A small sound classifier, trained from scratch.
Model: 1.65M parameters, arch quartznet, activation gelu, depths [2, 2, 2, 2], widths [128, 192, 288, 432].
Data: trained on short read English sentences (LibriTTS-R), 26041 training examples, 98.3 epochs.
Rows from block 4 of a small sound classifier, named by matrix and row number. Rows with one number belong to one channel. Each number is 128 + 24 x the weight over its row's rms, rounded and kept within 0 to 255. All counts start at 0. Numbers have three digits each. After the name is the row's rms in percent of the matrix's.
After each channel's rows are labels from the 100 clips, of 14976, where the channel reaches its highest value: "strongest on" is what is common among them. Only what is clearly more common there than usual is listed. The data: short read English sentences (LibriTTS-R).
# convs1: first pointwise conv (model.blocks.4.convs.1.weight, 288x192x1), inputs 0-191
# convs3: second pointwise conv (model.blocks.4.convs.3.weight, 288x288x1, transposed), outputs 0-143

convs1.62 097:146173135101122152158114146099106194119136094129157084166116140139120160181156135131117148137134127100175111164074112138112129139141123148142132132159147118095096136166100172125105116132131185143141083128165124161120122162116129134117141165133153126110134125089121092127119130115132148139105142163210155119104136129132130128105117130159129100153092126128123090154082142090145128113146110094123127111107122103095137090125132108136141121146114159128169075101165128126118123119160125133109101128151140157136134173136143105145135146187108130094125110112162116113150175157109152110
convs3.62 159:123120118112140130134137117124121088108174131110136093111111134080147105138141162090129126137134119152126117141121122134113106135163121111157135123141173127166147123132067116105165092111158162120101087124123125099114069136133108094125118113096156177154128132096113078108125173102134123128155156176161101129102122108163145114118166146130167114134121141117119143093111154159091116133142094128145138148141125113150093117112132126161173
strongest on: voice: female

convs1.167 109:112105136126159134142118076168119131098157106124117084086119099145125120154162158155115126098108114109146106093112143175094140157111120102135119138146102132104133079152111146126119135137123131114128122102126147145089117096138149108065124102159145127151128133094148138122120116145115108144135142134156110121101118147134119109159165110132119097114130131109158075138152071104137062110127090081132148115104146135141174117124145135126121123128086135146077087183114165114133103139140106121119165139141113125169158151148095146093121149131078147144115128080108126070142100178131126142
convs3.167 087:139113145178106155117133128158122107115118116144147153116119132151087169129129124087160088141094140150102118129154105111125133109095151162131122129145114125104116126122105153115117123148122121110106145094136104088141134125091102087145128105136103134163091107151105155175123134110085113063145111142097139166100108096115136206101111125128131150124135132179139104097118147128120111145157104115137136098148100115137156094111145110116126
strongest on: voice: female

convs1.119 105:140150132095089183112109089157123101100127125136118156193103141115175041111094099119127172135166116106115161126134111126173152177106128111145155124102149124145133154102133103152154101149131133132124118131132121093144122131135153112143137154148142137105120147127131119163133166109146106098122079133111125116150098152112184118106108101100097104130132170136127121136195132110151133136116134109131135129120123123101123185136107138116135078143150136102098126104099109125129145144123122111129137110160111147098164127097075111184161081119108114115123108114130151129122098168121156115
convs3.119 118:155113167167120132121149146124137149145130127124194110131165128135129094174145133095145117138151102158115155108104109095127170131138139148146147159178109112102138126121104128121134156152135152118129130151136126141146130119140067130113132101133140130108084123125120138116140103154132123122135117137127149153112181158130139132155128133146139165124149154114139114082121095135141155155129148138138142114133134175090134116124129126140122
strongest on: voice: male

convs1.129 098:137102161102162144132137154152145121158128122094169166053145116154122122146120116167139101139126139143107099118122127116117153118148142165125091143089120142164110120129126122106168137153114104139138102133110107118137129139132096135098116160104098113139129125169171127187156116125126142161117115130120117107157131106135086147159114090125126116129152159107139194155120144144125203094109144189102130094134135120084145116161121164141143167134116106194145145128154111152145147140139115145151139108146146123121097150093135156143131134092147131164162147161126122160130146191148139137
convs3.129 076:103113114113102159146118099127116145119143139099089096095145100126120075135105148116122135120159127143140171113205116121148138132133131152129135141164112095144124117102114118108150151161126131114106126149128118173136147118161131122137160120107106152136111105108124120129127129146169203126123145134152153079111145158120125144160141135115146134120124144095113219099128170134129147128095155176113088131090150141145095092142154110140124
strongest on: voice: male

convs1.267 087:105128104134157100130145135136120125116156138159139076107102214141089083148107093132139136097109100119138125103139108163132126180097165125118122152148127151171143097133109147117125106145147072171127122117162153095128163081141139091125156103163130158141120128131112176113184135141141119131110079112121123144151104110145163144120160159128093138100140120111121159117198127162116099084105117121104124148157117134163136142132112136106093130094097118114117109108126111162137115132111163173144121094096125122145101154153147130129109145112117122113105100106135101110120116128085132101
convs3.267 067:120138128198114106090121105119154128100143111130173094169117167132143149144138148126152138119176151121143122126154089128126123172125144073119133106137130137109138129130180107111146111170097147081077083115138119119137157158137138125147143154102133135130109159150101089082128152124119114067146138148139153143098133136123121102114133152143124135158166157101131155116110165115111120169127121118160174113091137121130126134076143169121138
strongest on: voice: male

convs1.213 085:129111157105127148119161120116154133129111162112163145116139128089139150173119167132089152135153153122147127176144147114123094158139118157141114148124122142109103096150111120113102120120118140119079156119141116117111176106072122161164107126123128142117123138137125119139088111181133116116085136148138146146099145142129116134154111095145131076137135136119149056098116137177127128127121121108141145175123164118145138115104111185141128139152085128083114134115102148143101092170152172114130146121165163145156144123133131087185125160123110148116139118106128091109143155088177169175
convs3.213 064:112103151120116142132146167128104120168130110122097134130118116123134167107095134146115141144126095170146147150098140110173133082137090117129121146101100115111135103088126135149105153146117086121104164129123124101095144125112151142114156178159118132125118118171142094110131108135139128157117130128108135094124111110152132123101096143143140077112121124071169092106145119131145111118129096129130108112148123120141138125112128133123136
strongest on: voice: female

convs1.146 104:123100158132158107142147127112083138163135148111125180087158103164123167132094130142168079143145132150154170124137117164090132135137150115146108125079183148110127130074105138069126109149100102148117108158142133157144130151100114093124157135101139130108130111112145104167176140135125133151117115155146103123143151121105085132125188144129072105170169132126149128106104132118144144097130117150129130146116117184093146104157121162145146173140162127066133146146133161111133131154162108134134122111118138163116093140114149147115117085121151132155119114144112128145136132165147151120
convs3.146 092:138127130141074153191105082131129143134143147088135107122118119153106123128114127112130163113143127141145142148125117097129145135115179115142114120168153127108136100141084136102145103158115143168121126151127130150124113138188091140235149154081152140140114089127108127142132125150157171099113107138101104124150129139121111124145158124133135098133135118104177167140159152127122127150095132148147132103131169157137105113162179160114130
strongest on: voice: male

convs1.69 108:115116134148173178123144110134150097111158097126123137087120085110124093109134158164109132116122129156113111136130146150108170124127146131098089124124102121120106101158145142106149189114135126133111117102096126098135135081111131143085101147109142111126135107162159153136111083152126063141147127152118071110112179131138095098133133109132152151111143173113090165119131122110116142102104142148130120120129156090129117130127150148181095138105099128184123143128120097128175136132162146142135143117134149110108145136176076119137154106092082137155145158151094156120161138174143153112
convs3.69 080:123140151117116113119170101158127100106131117115178091161096161128145110130124140140127111117095118152127087193071112141095136130141116091142133109106154132133157152141155149146137130077127149135123159080116151094151125158115120134100100092130160135149150155143113131159127131122093139104111135132112102180107131101123115099081138164159120110156160152116123091149154097142140144147138087075113170130149102087142115172167139146124118
strongest on: voice: male

convs1.120 098:141129114163179092160123143116150113104151120127121138083136107187119105154177158121116101111101168173131106130144144117131128074138105143113123131147084089129112125158152136112116157115137109122153120139069140154140145148113121125121124099073131118124120154134178161109144109119084108154094204152120129116057119108146076162130132118125147109184107123127141133130094124139089113119129091146083130120109149112126119094126143097135147121119138123109145114154141106118126127132122099111152159088105134107133147138149109101073139141116151153134128119176091125134136177133122131116
convs3.120 119:108098116151124107114096132130109163120112162156113142111100130144120137144115119140117158109157108143151172100114121128125150143119129143141111092121135138116113132110125092140127176132134127126139147192119099184109137147158116169136133126132118125139134109149135125152121125200152155124115117114133124105140162194114112128212132109079115102158095154122123126118091129139175181080088189136106136123125150168085154124106150137140113
strongest on: voice: male