Weights of a small sound classifier.
Training: 40000 steps, batches of 64.
Rows from block 2 of a small sound classifier, named by matrix and row number. Rows with one number belong to one channel. Each number is 128 + 24 x the weight over its row's rms, rounded and kept within 0 to 255. All counts start at 0.
After each channel's rows are labels from the 100 clips, of 14976, where the channel reaches its highest value: "strongest on" is what is common among them; "loudest" is the band of the loudest frequency at the time of the peak. Only what is clearly more common there than usual is listed. The data: short read English sentences (LibriTTS-R).
# convs1: first pointwise conv (model.blocks.2.convs.1.weight, 192x128x1), inputs 0-127
# convs3: second pointwise conv (model.blocks.2.convs.3.weight, 192x192x1, transposed), outputs 0-191

convs1.56 [148  99 143 120 146 137 115 162 137  76  92  94 114 120 145 109 143  60 151 132  99 124 140 160 145 106 101  60 134 116 140 127 110 147 135 107 148  78 116 133 173  88 115 173 158 178 118 118 141 102 107 119 125 100 107  92 114 135 146 112 122  93 137 120  96 148 134 142 148 132 139 136  86 130 143 126 139  87 132 140 135 112 115 131 137 158 137 124 111  97 117 101 122 108 107  88 128 144 164 123 133 135 103 139 137 132 101 112  74 123 129 112 165 132 112  89 121 105 105  48 129 112 142 144 135 122 129 118]
convs3.56 [147 135 156  84 117 113 110 133 137 155 152 112 146 123 141 127  95 141 158 148 142  73  99 137  94 140 131 111 139 101 106  96 113 113 158 116 139 150 163  92 109 144 120 134 146 120 158  91 111 115 149  94 160 120 147 136 132  56 136 158 155  73 112 112 142  80 103 104 164 130 116 163 109 142 129  97 137 124 136  92 159 152 116 130 104  89 160 164 160  81 129 147 115 121 136 125  97 170 155 159 103 131 171 111 141 136 134 162 142  80 114 128 129 124 133 121 119 107 165 132 180 132  98 135 128 142 148 124  62 129 128 105 138 143  90 123 115 119 139 131 126 102 181 117 161 102 154 163 142 132 174  93 118 109 114 145 159 128 107 133 120 105 135 170 146 164 120 131  99 114 108 109 125 112 144  79  95 143 105 133 129  98 140 112 124 109 109 101  98 118 143 141]
strongest on: voice: female
loudest: 500 to 1000 Hz

convs1.180 [190 140 115 143 153  97 105 139 123 181 178 142 127  99 115 155 119 125 153 137 151 119 121 155 122 136 116 145 138 133 108 143 163 128 113 142  90 120 114 165 134 139  98 119 133 120  87  53 121 140 138 148 147 188 153 166 129 154 126 140 132 148 165 114 121 130 128 133 137 162 137 152 132 139 103 122 135 129 100 109 120 142  89 110 120 152 108 140  67 182 128 116 128 104 121 160 125  86 152 120 118 132 152 148 166 183 154 142 137 152 111 148 145 149 146 121 134 171 139 134 128 137 121  97 143  78 129 158]
convs3.180 [143 108 135 137 173 160 141 128 115 117  92 149  92 132 135 118 144 112 188 105 118 141 144 100 153 115 141 142  85 137 151 138 119 148 164 147 114 161 102 103 128 129 146 121 135 156 114 174 144 110 138  89 134 123 131 124 100 137 108 100 111 143 146 119 118 152 114 132 115 108 137 133 140 102 171 123  98 144 113 151 161 140 138 120 140 108 156 133 111 123 186 115 127 132 119 139 125 125 190 130 149 154 128 135 142 127 157 105 152 136 144  94 143 118 101 111 113 133 110 113 120 122 113 123 117  68 165 144 143 109 151 143 156 142 144 102 115 116 129 146 143 109 143 103 154 156 157 143 176 157 122 163 159 112 140 143 172  39 165 151 132 139 140 162 134 139 128 108 151 139 166 105  98 202  95 113 125 151 135 173 104 117 172 160 115 109 147 176 153 174 130 117]
strongest on: voice: male
loudest: 250 to 500 Hz

convs1.129 [125 128 160 118 126 106 185 144 110  81 106  57 151 148 134 116 107 125 128 156 145 144 142 147 138 129 101 136 137 129 101 123 117 119 185 125 172 132 122 149 164  81 150 158 128 132 119 124 145 111  92  99 110 118  95 131 107 141 138 128 103 130 109 154 124 154 135 137 109 149 160 153 135 119 149 127 113 134 128 125 136 142 131 181 124  69 154 153  91  94 109  95 138 143 155 113 126 113 133 119 152 149 120 121 114 147 125  79 135 154 121 142 169 117 167 158 101 154  60 113 156 127 137 119  73 143 119 113]
convs3.129 [172 127 182 157 144 135 134 136 104 178 132  98 117  97 163 175 135 147 123 125 117 108 114 130  81 138 151 177 142 107 100 137 148 125 108 114  68 143 135 147 150 135 143 108  97 120 141 118 143 134 143 155 159 128 157 123 139 110 128 128 147 135  91 151 102 166 175 109 152 131 129 104 134 132 126 151 169 133 115 141 130 168  86  85 125 132 110 135 163 106 171 127 114 156 160 132 118 114 138 162 140 145 104 134 153 159 114 110 134 104  95 168 171 103 155 131 140  99 158 140 115 126 144 158 138 136  95 148 141 127 112 155 120 122 125 126 131 114 107 159  84 117 130 135 164 123 132 180 140 192 147 153 165 133 135 109 140  62  92 177 161 101 161  93 115 137 151 131 154 131 138 107 147 100 124 136 102 136  98 120 120 133 111 124 113 145 118 133 155  79 164 141]
strongest on: voice: female
loudest: 250 to 500 Hz

convs1.133 [120 133 141 128 100 190 156 109 128 131 108 140 111 152 138 105 119 114 117 136 110  73 123 127 117 132 150 152 174 135 151 168 129  73 146 127 151 118 135 128 120 145 169 114 135 108 129 162 158 124 148 120  87 151 100 107 155 135 112 102 101 138 160 138  97 121 170 115 135 111 132 135 145 150 168 159 119 152 162 111 109 155 110 101 158 158 146 161 119 139 141 115 108 122 125  63 116 128 100  88 113 151 149 102 108  68 169 161 125 143 141 155 132 132 113 140 119 140 162 127 152 135 144 140 129 165 143  68]
convs3.133 [127 125 131 157 149 128 152 107 155 150 119 113 125 152 128  99 154 136 172 125 106 137 175  88 106 107 122 141 155 130 134 114 115 127 138 124 150 183 126 137 159  84 169 148  90 147 134 144 101 144 116 195 107 150 134 109 115 160 118 145 119 126 121 109 117 145 143 122 128 103 152 130 162 120 148 137 101 154  98 130 164 151 138 183 137 126 146 145 117 107 114 148 148 134 129 149 202 160  84 149 173 128 143 142 134 127 175  95 154 169 137 124 113 148 110 142 109 141 132  87 109 149 163 147 131 115 172 122  69 127 127 125 141 149 130 134 128 170 152 115 116 169 130 116 128 120 153 142 164 108 108 133  96 161 131  93 117 150 165 115 166  95 172 209 134 161 115 119 133 130 145 136 125 101 130 180 136 154 134 145 140 121 134 135 131 138 156 123 105 151 144 159]
strongest on: voice: male
loudest: 4000 to 8000 Hz

convs1.45 [121  99 154 115 145 111  92 144  84 122 114 134 140 167 108 125 102 129 129 161  91 118 136 130 169 144  89 140 117 119 176 143 116 149 102 140 106 129 146  95 151 141 106  90 112 132  80 144  94 102 103 137  88 149 123 140 114 200 159 145 112 149 125 104 123 133 152 133 154 126 137 147 119 107 148 130 129 130 188  92 150  89 163 177 132 142 137 131 161 161 113 124 146 132 111 127  92 125 117 130  97 139 156 132  93 124 116 133 132 129 152 165 205 126 155 118 129 153 126 127 120 154 168 108 128 111 104 131]
convs3.45 [111 108 145 133 167 118 114 115 147 157 138 121 115 152  87 117 155 135 196 157 117 143 149 166 143 158  93 142  95 137 153 125 153  98 122 114 151 131 139 155 172 139 161 151 137 111 124 130 184 161 149 125 115 127 155 131 146 114 145 122 129 139 105 139 135 121 144  97 102 139 145 132 175 125 175 154 128 105 149 108 173 125 160 155 160 141 118 106 148 168 138  92 124 150 124 136 173 161  73 154 117 122 140 155 125 127 193 107 117 135 148 147 154 149 117 113 147 146 115 125 166 166 117 148 165 133 132 154 188 117 126 141 145 183 166 186 150 103 184 119  91 145 141 136  90 130 139 124 171 129 124 143 108 135 154 137 162 131 116 152 140 125 153 151 131 170 172 143 125 155 126 158 131 134 125 129 134 126 131 157 161 150 105 116 102 123 131 107 114 134 125 108]
strongest on: voice: male
loudest: 250 to 500 Hz

convs1.191 [145 133 112 135 131 119  97  93 116 171 123 119 142 127 155 139 116 130 156 122 187 143 135  93 143 145 137 118 107 117 150 111 104 105  81 123 104 130 131 126 126 174 150  98 127 146 140 122 132 148 143 116 124 138 148 112  93 139 180 143 132  85 126 159 181 161 151 153 117 131  88 102 140 102 107 113  76 126 134 106 107 107 113 140 111  93 173 196 132 160 143  94 140  98 120 116 129 127 128 119 129 107 165 197 126 141 157 134 104 125  85 121 143 156 154 137 114 121 103  87 125 146 112 114 123  83 151 134]
convs3.191 [110 110 140 167 135  98 136 127 159 136 118 117 141 135 142 123 133 104 140  98 132 123 140 106 143 117 133 121 103 150 136 138  94 172 133 112 155 125 114 137  66 157  99 123 144 129 133 143 112 105 164  46 138 121 137 159 152 121  82 108 118 113 129 145 128 123  87 139 122 114 120 150 118 144 111  74 121 139  70 148 141  69 138 130 131  91 160 148 130  76 134 122 143 134 174 137  78 138 148 133 162 168 139 128 102 127 168  76 160 107 147  94 155 119 118 129  89 168  99 141  95 135 111 140 110 128 125 114 125  99 125 125 122 122 128 115 104 139 154 151 150  87 160  96 106 137 108 151 172 140 120 114 181 118 122  93 163 124 115 130 160 138 111 125 127 134 131 117 136 118 126  82  97 128 128 144 133 132 123 162  75  90 139 162 100  94  80 124 110 125 160 113]
strongest on: voice: male
loudest: 250 to 500 Hz

convs1.166 [140 155 103 119 152 118 113 140  95 130 138 119 171 116 129 149 163  95 128 138 140 133  99  85 127  99 128 115 130 115 138 127 186 137 104 127 100 107 129 140 185 148 161  96 168 136 143 109  97 128 152 148 119 111 192 170 131 137 119 102 105 125  40 103 137 112 147  96 112 123  86 162 131 119  81 118 159 133  91 116 106 114 120 138 130 140 101 154 140 132  97 141 135 142  97 151  95 147 141 114 100 100 117 120 122 172 151  88 142 111 122 131 138 162 104 138 139 112 125 137 121 137  93 105 143 119 127 160]
convs3.166 [133 125  99 115 127 130 126 140 139 162 137 170 142 161 151 180 150 171 137 122 138 147 145 126 144 157 146 128 132 154 129 123 155 159 132 132 124 127 125 130 135 175 136 152  99 151 149  95 106 172 100 130 159 182 143 118 119 180 120 118 143 131 141 151 126 147 105 202 132 157 125 142 152 126 104 137 131 128 157 142 114 131 176 128 188 120 129 156 188 120 139 106 133 141 141 171 136 137 159 106 187 174 135 172 134 147 128 147 130 145 181 169 145 138 169 115 151 108 127 154 108 127 133 136 118 117 156 143 121 114 125 175 142 142 111 151 116 100 164 155 137 117 144 147 106 181 133 155 134 118 104 107 132 129 167 112 104 113 159 151 153 161 139 144 133 130 167 132 161 132 185 148 129 128 128 184 154 130 169 124 128 124 149 142 126 125 129 121  96 154 156 149]
strongest on: voice: male
loudest: 250 to 500 Hz

convs1.81 [120 123 157 137 114 114 166  76 116 107 140 121 133 115 126  98 118 129 146 157 141 125 152 124  90 143 130 154 120 139 101 170 134 125 146  82 130 146 125 134  58 120 145 160 115 132 156 139 128 129 128 116 163  94 136 146 110 126 167 175 118  76 155 109 176 139 101 116 147 111 125  67 155 107 128  86 121 190 116 109 136 118 133 134 144 125 157 138 128 107 169 139 162 132 140 100 119 138 117 131 119 108 106 122 138 123 134 112 141 127  81 109 173 186 116 134 126 147  90 138 162 118 123 151 166 123 161 158]
convs3.81 [122 122 140 152 151  86  97 122 111 165 136  93 137 128 167 113 142 117 118 108 115 145 157 118  78 145  95 131 157  93 122 133 176  99 123  72  95 126 127 146 107 112  81 137  88 100 105 112 154 104 117 104 128 156 102 149 130 136 139 190 145 114 110 147 135 129 163 131 148 145 100 123 100 125  94 104 103 136 122 120 159 110 166 141 122 150 109 141 193 102 104 122 100 104 127 105 123 137 122 158 141 104 143 116 126 136 176 138 104 116 143 159 127 122 148 164 138 116 144 112 144 161 170  88 124 142 134 146  95 133 129 116 115 114  87 143  91 127 192 108 131 104 121 141 108  85 121 131 138 126  87 117 115 141 123 127 128 149 118 108 133  88 125 154 135 103 112 151  40 114 119 119 104  92 154 147 120 154 128 125 119 129  97 126  92 150 115 116 111 106 116 189]
strongest on: voice: female
loudest: 250 to 500 Hz

convs1.112 [140 165 137 159 138 111 100  96 148 137 140 121  71 111 144 149 132 112 177 118 148 208 153 174 152 119 118 146 119 112 158  92 123  82 118 136 167 130 136  94 133 108 126 129 132  85  82 128 117 132 148 115 137 128 117 146 125 129 134 142 122  95 133 161 156 133 120 139 111 138 129 136  93 151 103 134 144 128 109 172 164 110 139 124  94 117  88 115 100 133 112 143 103 140 109 131 146 146 135 174 155  93 153 154 164 114 151 121  89  91 149  88 134 153 106 118 135 144 116 126 151 126  90  71 122 159 106 131]
convs3.112 [154 149 127 174 104 109 146 152  91  81 123 152 140 138 134 122 130 130  90 131 147 121 116 146 114 111 137 129 126 127 118  99 109 118 105 131 140 127 134 111 130 125 134 128 119 147 175 139 135 149 116 140 122 111 148 147 132 117 143 162 118 152 117 166 132 140 116 147 124 131 142  96 132 158 161 140 164 121 101 168  91 129 133 119 137 124 119 131 118 144 132 249 139 144 188 133 136 111 154 132 122 143 118 137 113 119  98 123 112 137 132  88 150 166 127 203  90 108 122 148 127  89 130 118 165 160 100 110 105 123 129 133 163  78 121 134 119 226 122 133 108 149  96 152 150 127 131 117 133 142 153 145  95 173 136  87 143 151 111 105 128 172  81  95 161 151  95 123 162 125 140  91 131 126 140 126 145 121 121  92 139 109 137 127 137 125 124 141 132  98 136 121]
strongest on: voice: male
loudest: 250 to 500 Hz

convs1.118 [ 80  99 111 128 126  83 144 112 123 101 131 120 102 157 128  96 134 134 132 115 167 144 106 130  99 131 159 127 124 144 103  86 124 129 136 162 158 124 165 143 121 121  95 126 120 130 109 143 110 108 137  96 166 156 120 111 168 177 134  86 139 132  97 143 104 125 100 134  79 136 152 139 137 150 144 138 109 152 130 131 145 115 126 140 120 102 148 120 115 104 149 103 133  92 178 180 157  91 117 100 180 150 165 143 127 166 104 164 182 129 130 122 153 108 139 144 144 185 112 154 124 112  93 140  89 144 118 114]
convs3.118 [111 103 134 153 151 147 103  92 111 124  84 136  80 117 151 137 176 129 121  79 125 163 156  86  93  88 152 138 115 137 120 172 143 109 135 146 200  84  86 179 127  83 172 165 131 127 124 115 108 137 140 146  88 103 104 146 104 146 137 142  97 147 143  98 112 100 101 153 104  85 123 133 120 176 207 136 131 122 129 135 111 127 123 162  99 107 124 111 140 138 126 129 130 145 168 130 115  84 136 153 140 110 106 132 150 110 102 122 148 141 130 130 124 107  77 167 113 170 112  76 127 113 137 128 137 137 106  92 150 158 150 150 117  92 137 111 130 112 140 141 150 160 154 138 154 120 118 119 120 118 150 144 148 114 113 146 142 108 136 149 135 114 119  98 111 146 108  84 119 141 116 129 137 133  83 153 156 118 130 128 143 109 118 120 151 106 152 161 127 159 127  98]
strongest on: voice: male
loudest: 250 to 500 Hz

convs1.143 [149 137 137 112 157  65 108 169  87 141 115 131  91 107 114 121 121 104 117 109 131 141 118 114  87 133 146 118  73 102 128 113 158 144 120 122 113 113 145 144 165 142 156 114 137 165 122 106  64 123 113 151 123 138 163 115 114 150 130 120 114 120 119 115  81 130 152 147 111 140 118 130 129 115 125 126 119 117 135 132  73 123  39 130 110 144 105 155  91 144 107 124 169 113 125 170 152 110 135 113 117 120 138  96 129 147 147  62 143 113 100 168 126 150  80 126 134 146 146 152 140 127 134  98 126 113 140 167]
convs3.143 [141 124  83  87 148 167 121 121 125 118 131 144 118 165 117 129 113 149 149 124 130 119 101  71 139 135 115 136 137 158 158 132 119 111 123 133 158 127 112 147 144 150 108 158 113 163 145 109 121 147 107 143 126 125 141 126 122 185 126 148 130 180 150 111 134 114 107 135 141  89 119 148 206 145 132 169 140 156 122 141 122 124 170 138 181 123 110  86 123 144 160 104 163 121 130 190 145 140 158 118 145 144 152 170 127 114 153 116 131 185 184  96 157 155 137 122 125 123 125 155 118 143 159 105 133 165 129 102 121 146 118 157 149  97 120 145 115 111 146 146 102 120 127  75  97 171 131 133 121 128 137 105 127 131 171 125 129 116 149 125 149 143 122 141 176 136 141  86 151 121 172 119 126 162 152 182 142 154 180 116 107  97  93 151 125 170 138 141 137 149 140 133]
strongest on: voice: male
loudest: 250 to 500 Hz

convs1.147 [ 86 126 163 134 100 114 117 104 136 159  89 156 113 170 149 113 146 144 105 151 135 104 153 127 148 115 123 119 130 147 106 147 101 164 103 175 151 169 155 117 155 110 107 118 101 109  98 140 123 184 136 102 114 139  85 106 145 109 119 154 148 145 137 131 139 158 134 191 146 119 136 142 140 128 169 147 123 102 138 147 189 141 165 132 129  70 137 128 138 111 146 132 108 112 143  85 128  93 148 102 114 120 141 122 167 121 146 138 136 161 141 146 124 140 139 141 107  97 130 194 158 107 123  83 135 122 105 128]
convs3.147 [124 123 105 174 160 128 147 138 135 148 135 139 124 135 135 126 107  96 163 131 137 129 133 123 127 154 103 147 122 145 186 153 128 124  86 136 143 138 129 118 124 108 117 136 111 110 168 149 174 102  81 116 173 159 104 164 109 106 103 113 139  98 118 169 116 109 142 126 136 102 113 109 113 105 158  86 158  99 111 117 117 141 176 102 162 144 111 122 166 112  93 121 141 156 110 108 119  86  93 176 159 138 134 182 145 127  77 118 135 123 142 138 144 144 144  98 149 147 111 104 177 133 118 100 126  95  84 125 166 126  86 140 115 155 158 172 156 134 166  87 143 140 124 118 125 114 115 111 138  84 114 134 146 166 124  75 164  97 146 113  98 144  95  98 111 170 124 112 116 120 112 133  84 120 127  80 164  88 136 119 144 114 115 151 142 127 138 104 122 113 128 128]
strongest on: voice: male
loudest: 4000 to 8000 Hz

convs1.42 [170 156 100  82 139 120 161 149 117 110  71 126 114 138  85 140 163 108 124 145 146 140 116 136 107 150 149 109 125 111 141  80 128 152 109 130 146 124 146 164 155 140 139 151 182 133 155 105 138 138 145 134 107 130 172 127 154 120 123 114 102 141 143 145  83 125 117 109 123  99  98 161 147 117 130 125 155 124 152 146 123 139  88 195  94 124 143 137 130 138 117 119 126 170 115  84 139 124 160  91 110  95 169  76 136 143 170  55 148 114 109 112 125 128 120 109 123 164 115 122 142 122 117 133 156 138 111 122]
convs3.42 [107 139 126 119 124 145 132 144 151 161 121 140 131 187 150 130 129 130 136  99 136  96 144 125 131 137 128 114 156 147 114 100 108 144 110 104 169 128 115 159  93 150 102 192 123 159 125 138  80 113  95  98 139 141 144 114 109 137 129 172 111 148  86 148 146 117  95 171 133 107 115 141 173 124 118 158  97 100 134 131 126 127 165 119 176 128 133 149 165 142 144 130 152 131 158 157 131 178 155 112 159 171 178 183 144  99 120 148 105 163 164 136 120 135 138 113 126 136 117 146 100 143 163 153 125 165 140 109 101 171 118 200 138 131  96 109  85 142 147 145 102 104 138 134 131 154 119 132 158 153 132 106 130 131 175 107 153 128 153 157 138 155 129 156 140 131 147 118 123 104 140 146  91 169 119 157 134 129 158  96 134 126 127 101 130 129 127  90  70 133 141 159]
strongest on: voice: male
loudest: 250 to 500 Hz

convs1.55 [135 129 109 130 114  82 108  98 129 104 161 175 144  82 106 128 160 153 125 163 182 152 133 129 138 137 150 111 127 105 156 100 167 101 127 127  96 117 112 156 172 137 117 125 107 104 115 144 110 130 145 122 160 168 121 130 121 164 124 135  81 121  41 105 128 110 147 121  69 132 122 111 122 133 127 169 115 132 149 143 160 113 167 143 152 134 117 103 109 177 139  89 131 107 146 137 123 143 139 125 116 121 136 111  90 163 160 120 125 135 109 122 110 169 125 167 119 110 117 127 138 134 100  93 151 108 133 162]
convs3.55 [146 151  98 105 152 160 147 133 110 141 146 133 132 163 154 135 150 179 147 126 139 131 134 120 127 155 143 132 154 160 148 116 151 147 140 170 148 158 137 143 167 142 146 152 137 139 132 127 108 184  84 164 140 156 134 130 100 178 110 115 142 175 137 132 117 141  72 147 145 132 142 122 206 126 111 158 132 151 179 140 141 150 153 109 169 145 106 126 123 131 150 144 173 141 137 178 137 153 136 107 178 158 182 167 114 157 117 146 144 177 150 134 151 121 133 131 156 146 129 140 127 118 115 148 150 124 128 142 144 101 156 156 139 132 138 112 158 168 124 165 132 143 163 136 116 182 114 152 131 129 125 130 157 158 196 119 122  87 140 169 175 147 148 136 132 120 149 131 134 140 176 136 108 132 133 157 136 148 155 130 141 146 146 133 140 120 138 144 119 145 144 159]
strongest on: voice: male
loudest: 250 to 500 Hz

convs1.154 [119  90 123 169 146 116 122 121 116 135 138 109 154 188 117 121 114  89 146  99 137 135 141 136 125 110  99  95 152 159 144  66 165 177 157  86 123 151 165 156 118 104 107  75 123 139 133  92 110 120  82 128 148 150 153 146 125 118 210 122 135  99 117 111 125 130 121 129 152 121 136 179 121 102 101 134 101 112 103 141 115 144 114 100 120 151 128 145 119 140  69 171 122  95 110 132 148 114 123 115 159 125 133 142 124 128 148 115 129 130 119 114 129 104 118 150 112 149 137 106 153 163 149 154 170 151 128 138]
convs3.154 [111 125  98 135 161 120 150  98 159  89 144 119 110 121  92 124 115 110 144 135 147 110 106 174 157 151  87 135 121 156 186 119 145 121 172 159 126 102 143 104 175 140 134 188 133 103 123 129 131 183 165 159 158 125  92  68 180 132 139 112 145 138 147 160 132 110  85 102 132 157 163 105 143 114 139 118 119 125 143 104 180 111 135 133 131 131 115 112  90 143 164 144 109 112 108 133 144 149 143 107 146 125 140 141  88 131 182 121 118 140 101 120 122 150 103 133 132 157 132 121 132 149 105 112 122 140 127 159 142 105 136 146 120 126 139 168 156 150 153 133 142 161  92 121 145 146  97 108 126 107 152 107 160  95 122  86 132 146 159 115 101 115 124 134 117 113 145 154 101 162 119 157 121 134 144 143 129 107 136 169 175 165 146 119 159 132 114 130 164 154  78  73]
strongest on: voice: female
loudest: 250 to 500 Hz

convs1.64 [150 156 125 109 162 116 167 133 120 138 143 131 173 102  97 130 125 110 137 146 106 110 133 138 157 131 103 135 170 177 115 124 130 141 116 145 124  94 107 126 129 100 117 152 179 139 119 100 175 126 119 140 121 110 154 169  73  92 133  94 145 124 126 152 142 154 140 120 146 118 115 175  79 112 123  84 129 107 134  94 130 126 129 148 147  93 133 120 128 138 144 182 124 160 134 127 131 162 124 155  95 146 125 109 122 121 151 171 120 168  92 176  92 120 120 112  87 120 114  80 139 131 128 121 182 129  95 152]
convs3.64 [141 143 133 144 149 107  91 109 116 112 118  72  97  91 126 112 148 118 151 151 104 140 120 114  91 121  83 156 131 129  96 154 144  96 113 105 131  83 125 108 133 101 121  75 129 125 132 159 118 154 175 160 168 109 126 138 130  69 134 137  94 135  96 137 131  92 129 138  98 130 132  95 102 106 147 138 115 140 136 164 158 115  96 115  99 142 129 127 153 118 125 141 134 127 138 115 110  77 123 121  89  96  57 126 194 118 191 158 125 121 112 119 128 135 152 124 179 159 113 152 142 137 169 103 130 137 141 137 109 171 133 126 122 165 172 123 144 158 134 103 110 126 104 125 135 103 137  96 131 133 123 136 154 105 101 153 164 153  82 126 139 123 100 134 149 108 124 131 129 135  98 142 129  72 107 128 108 123 107 152 140 153  91 135 115 176  94 142 122 101 138 142]
strongest on: voice: female
loudest: 250 to 500 Hz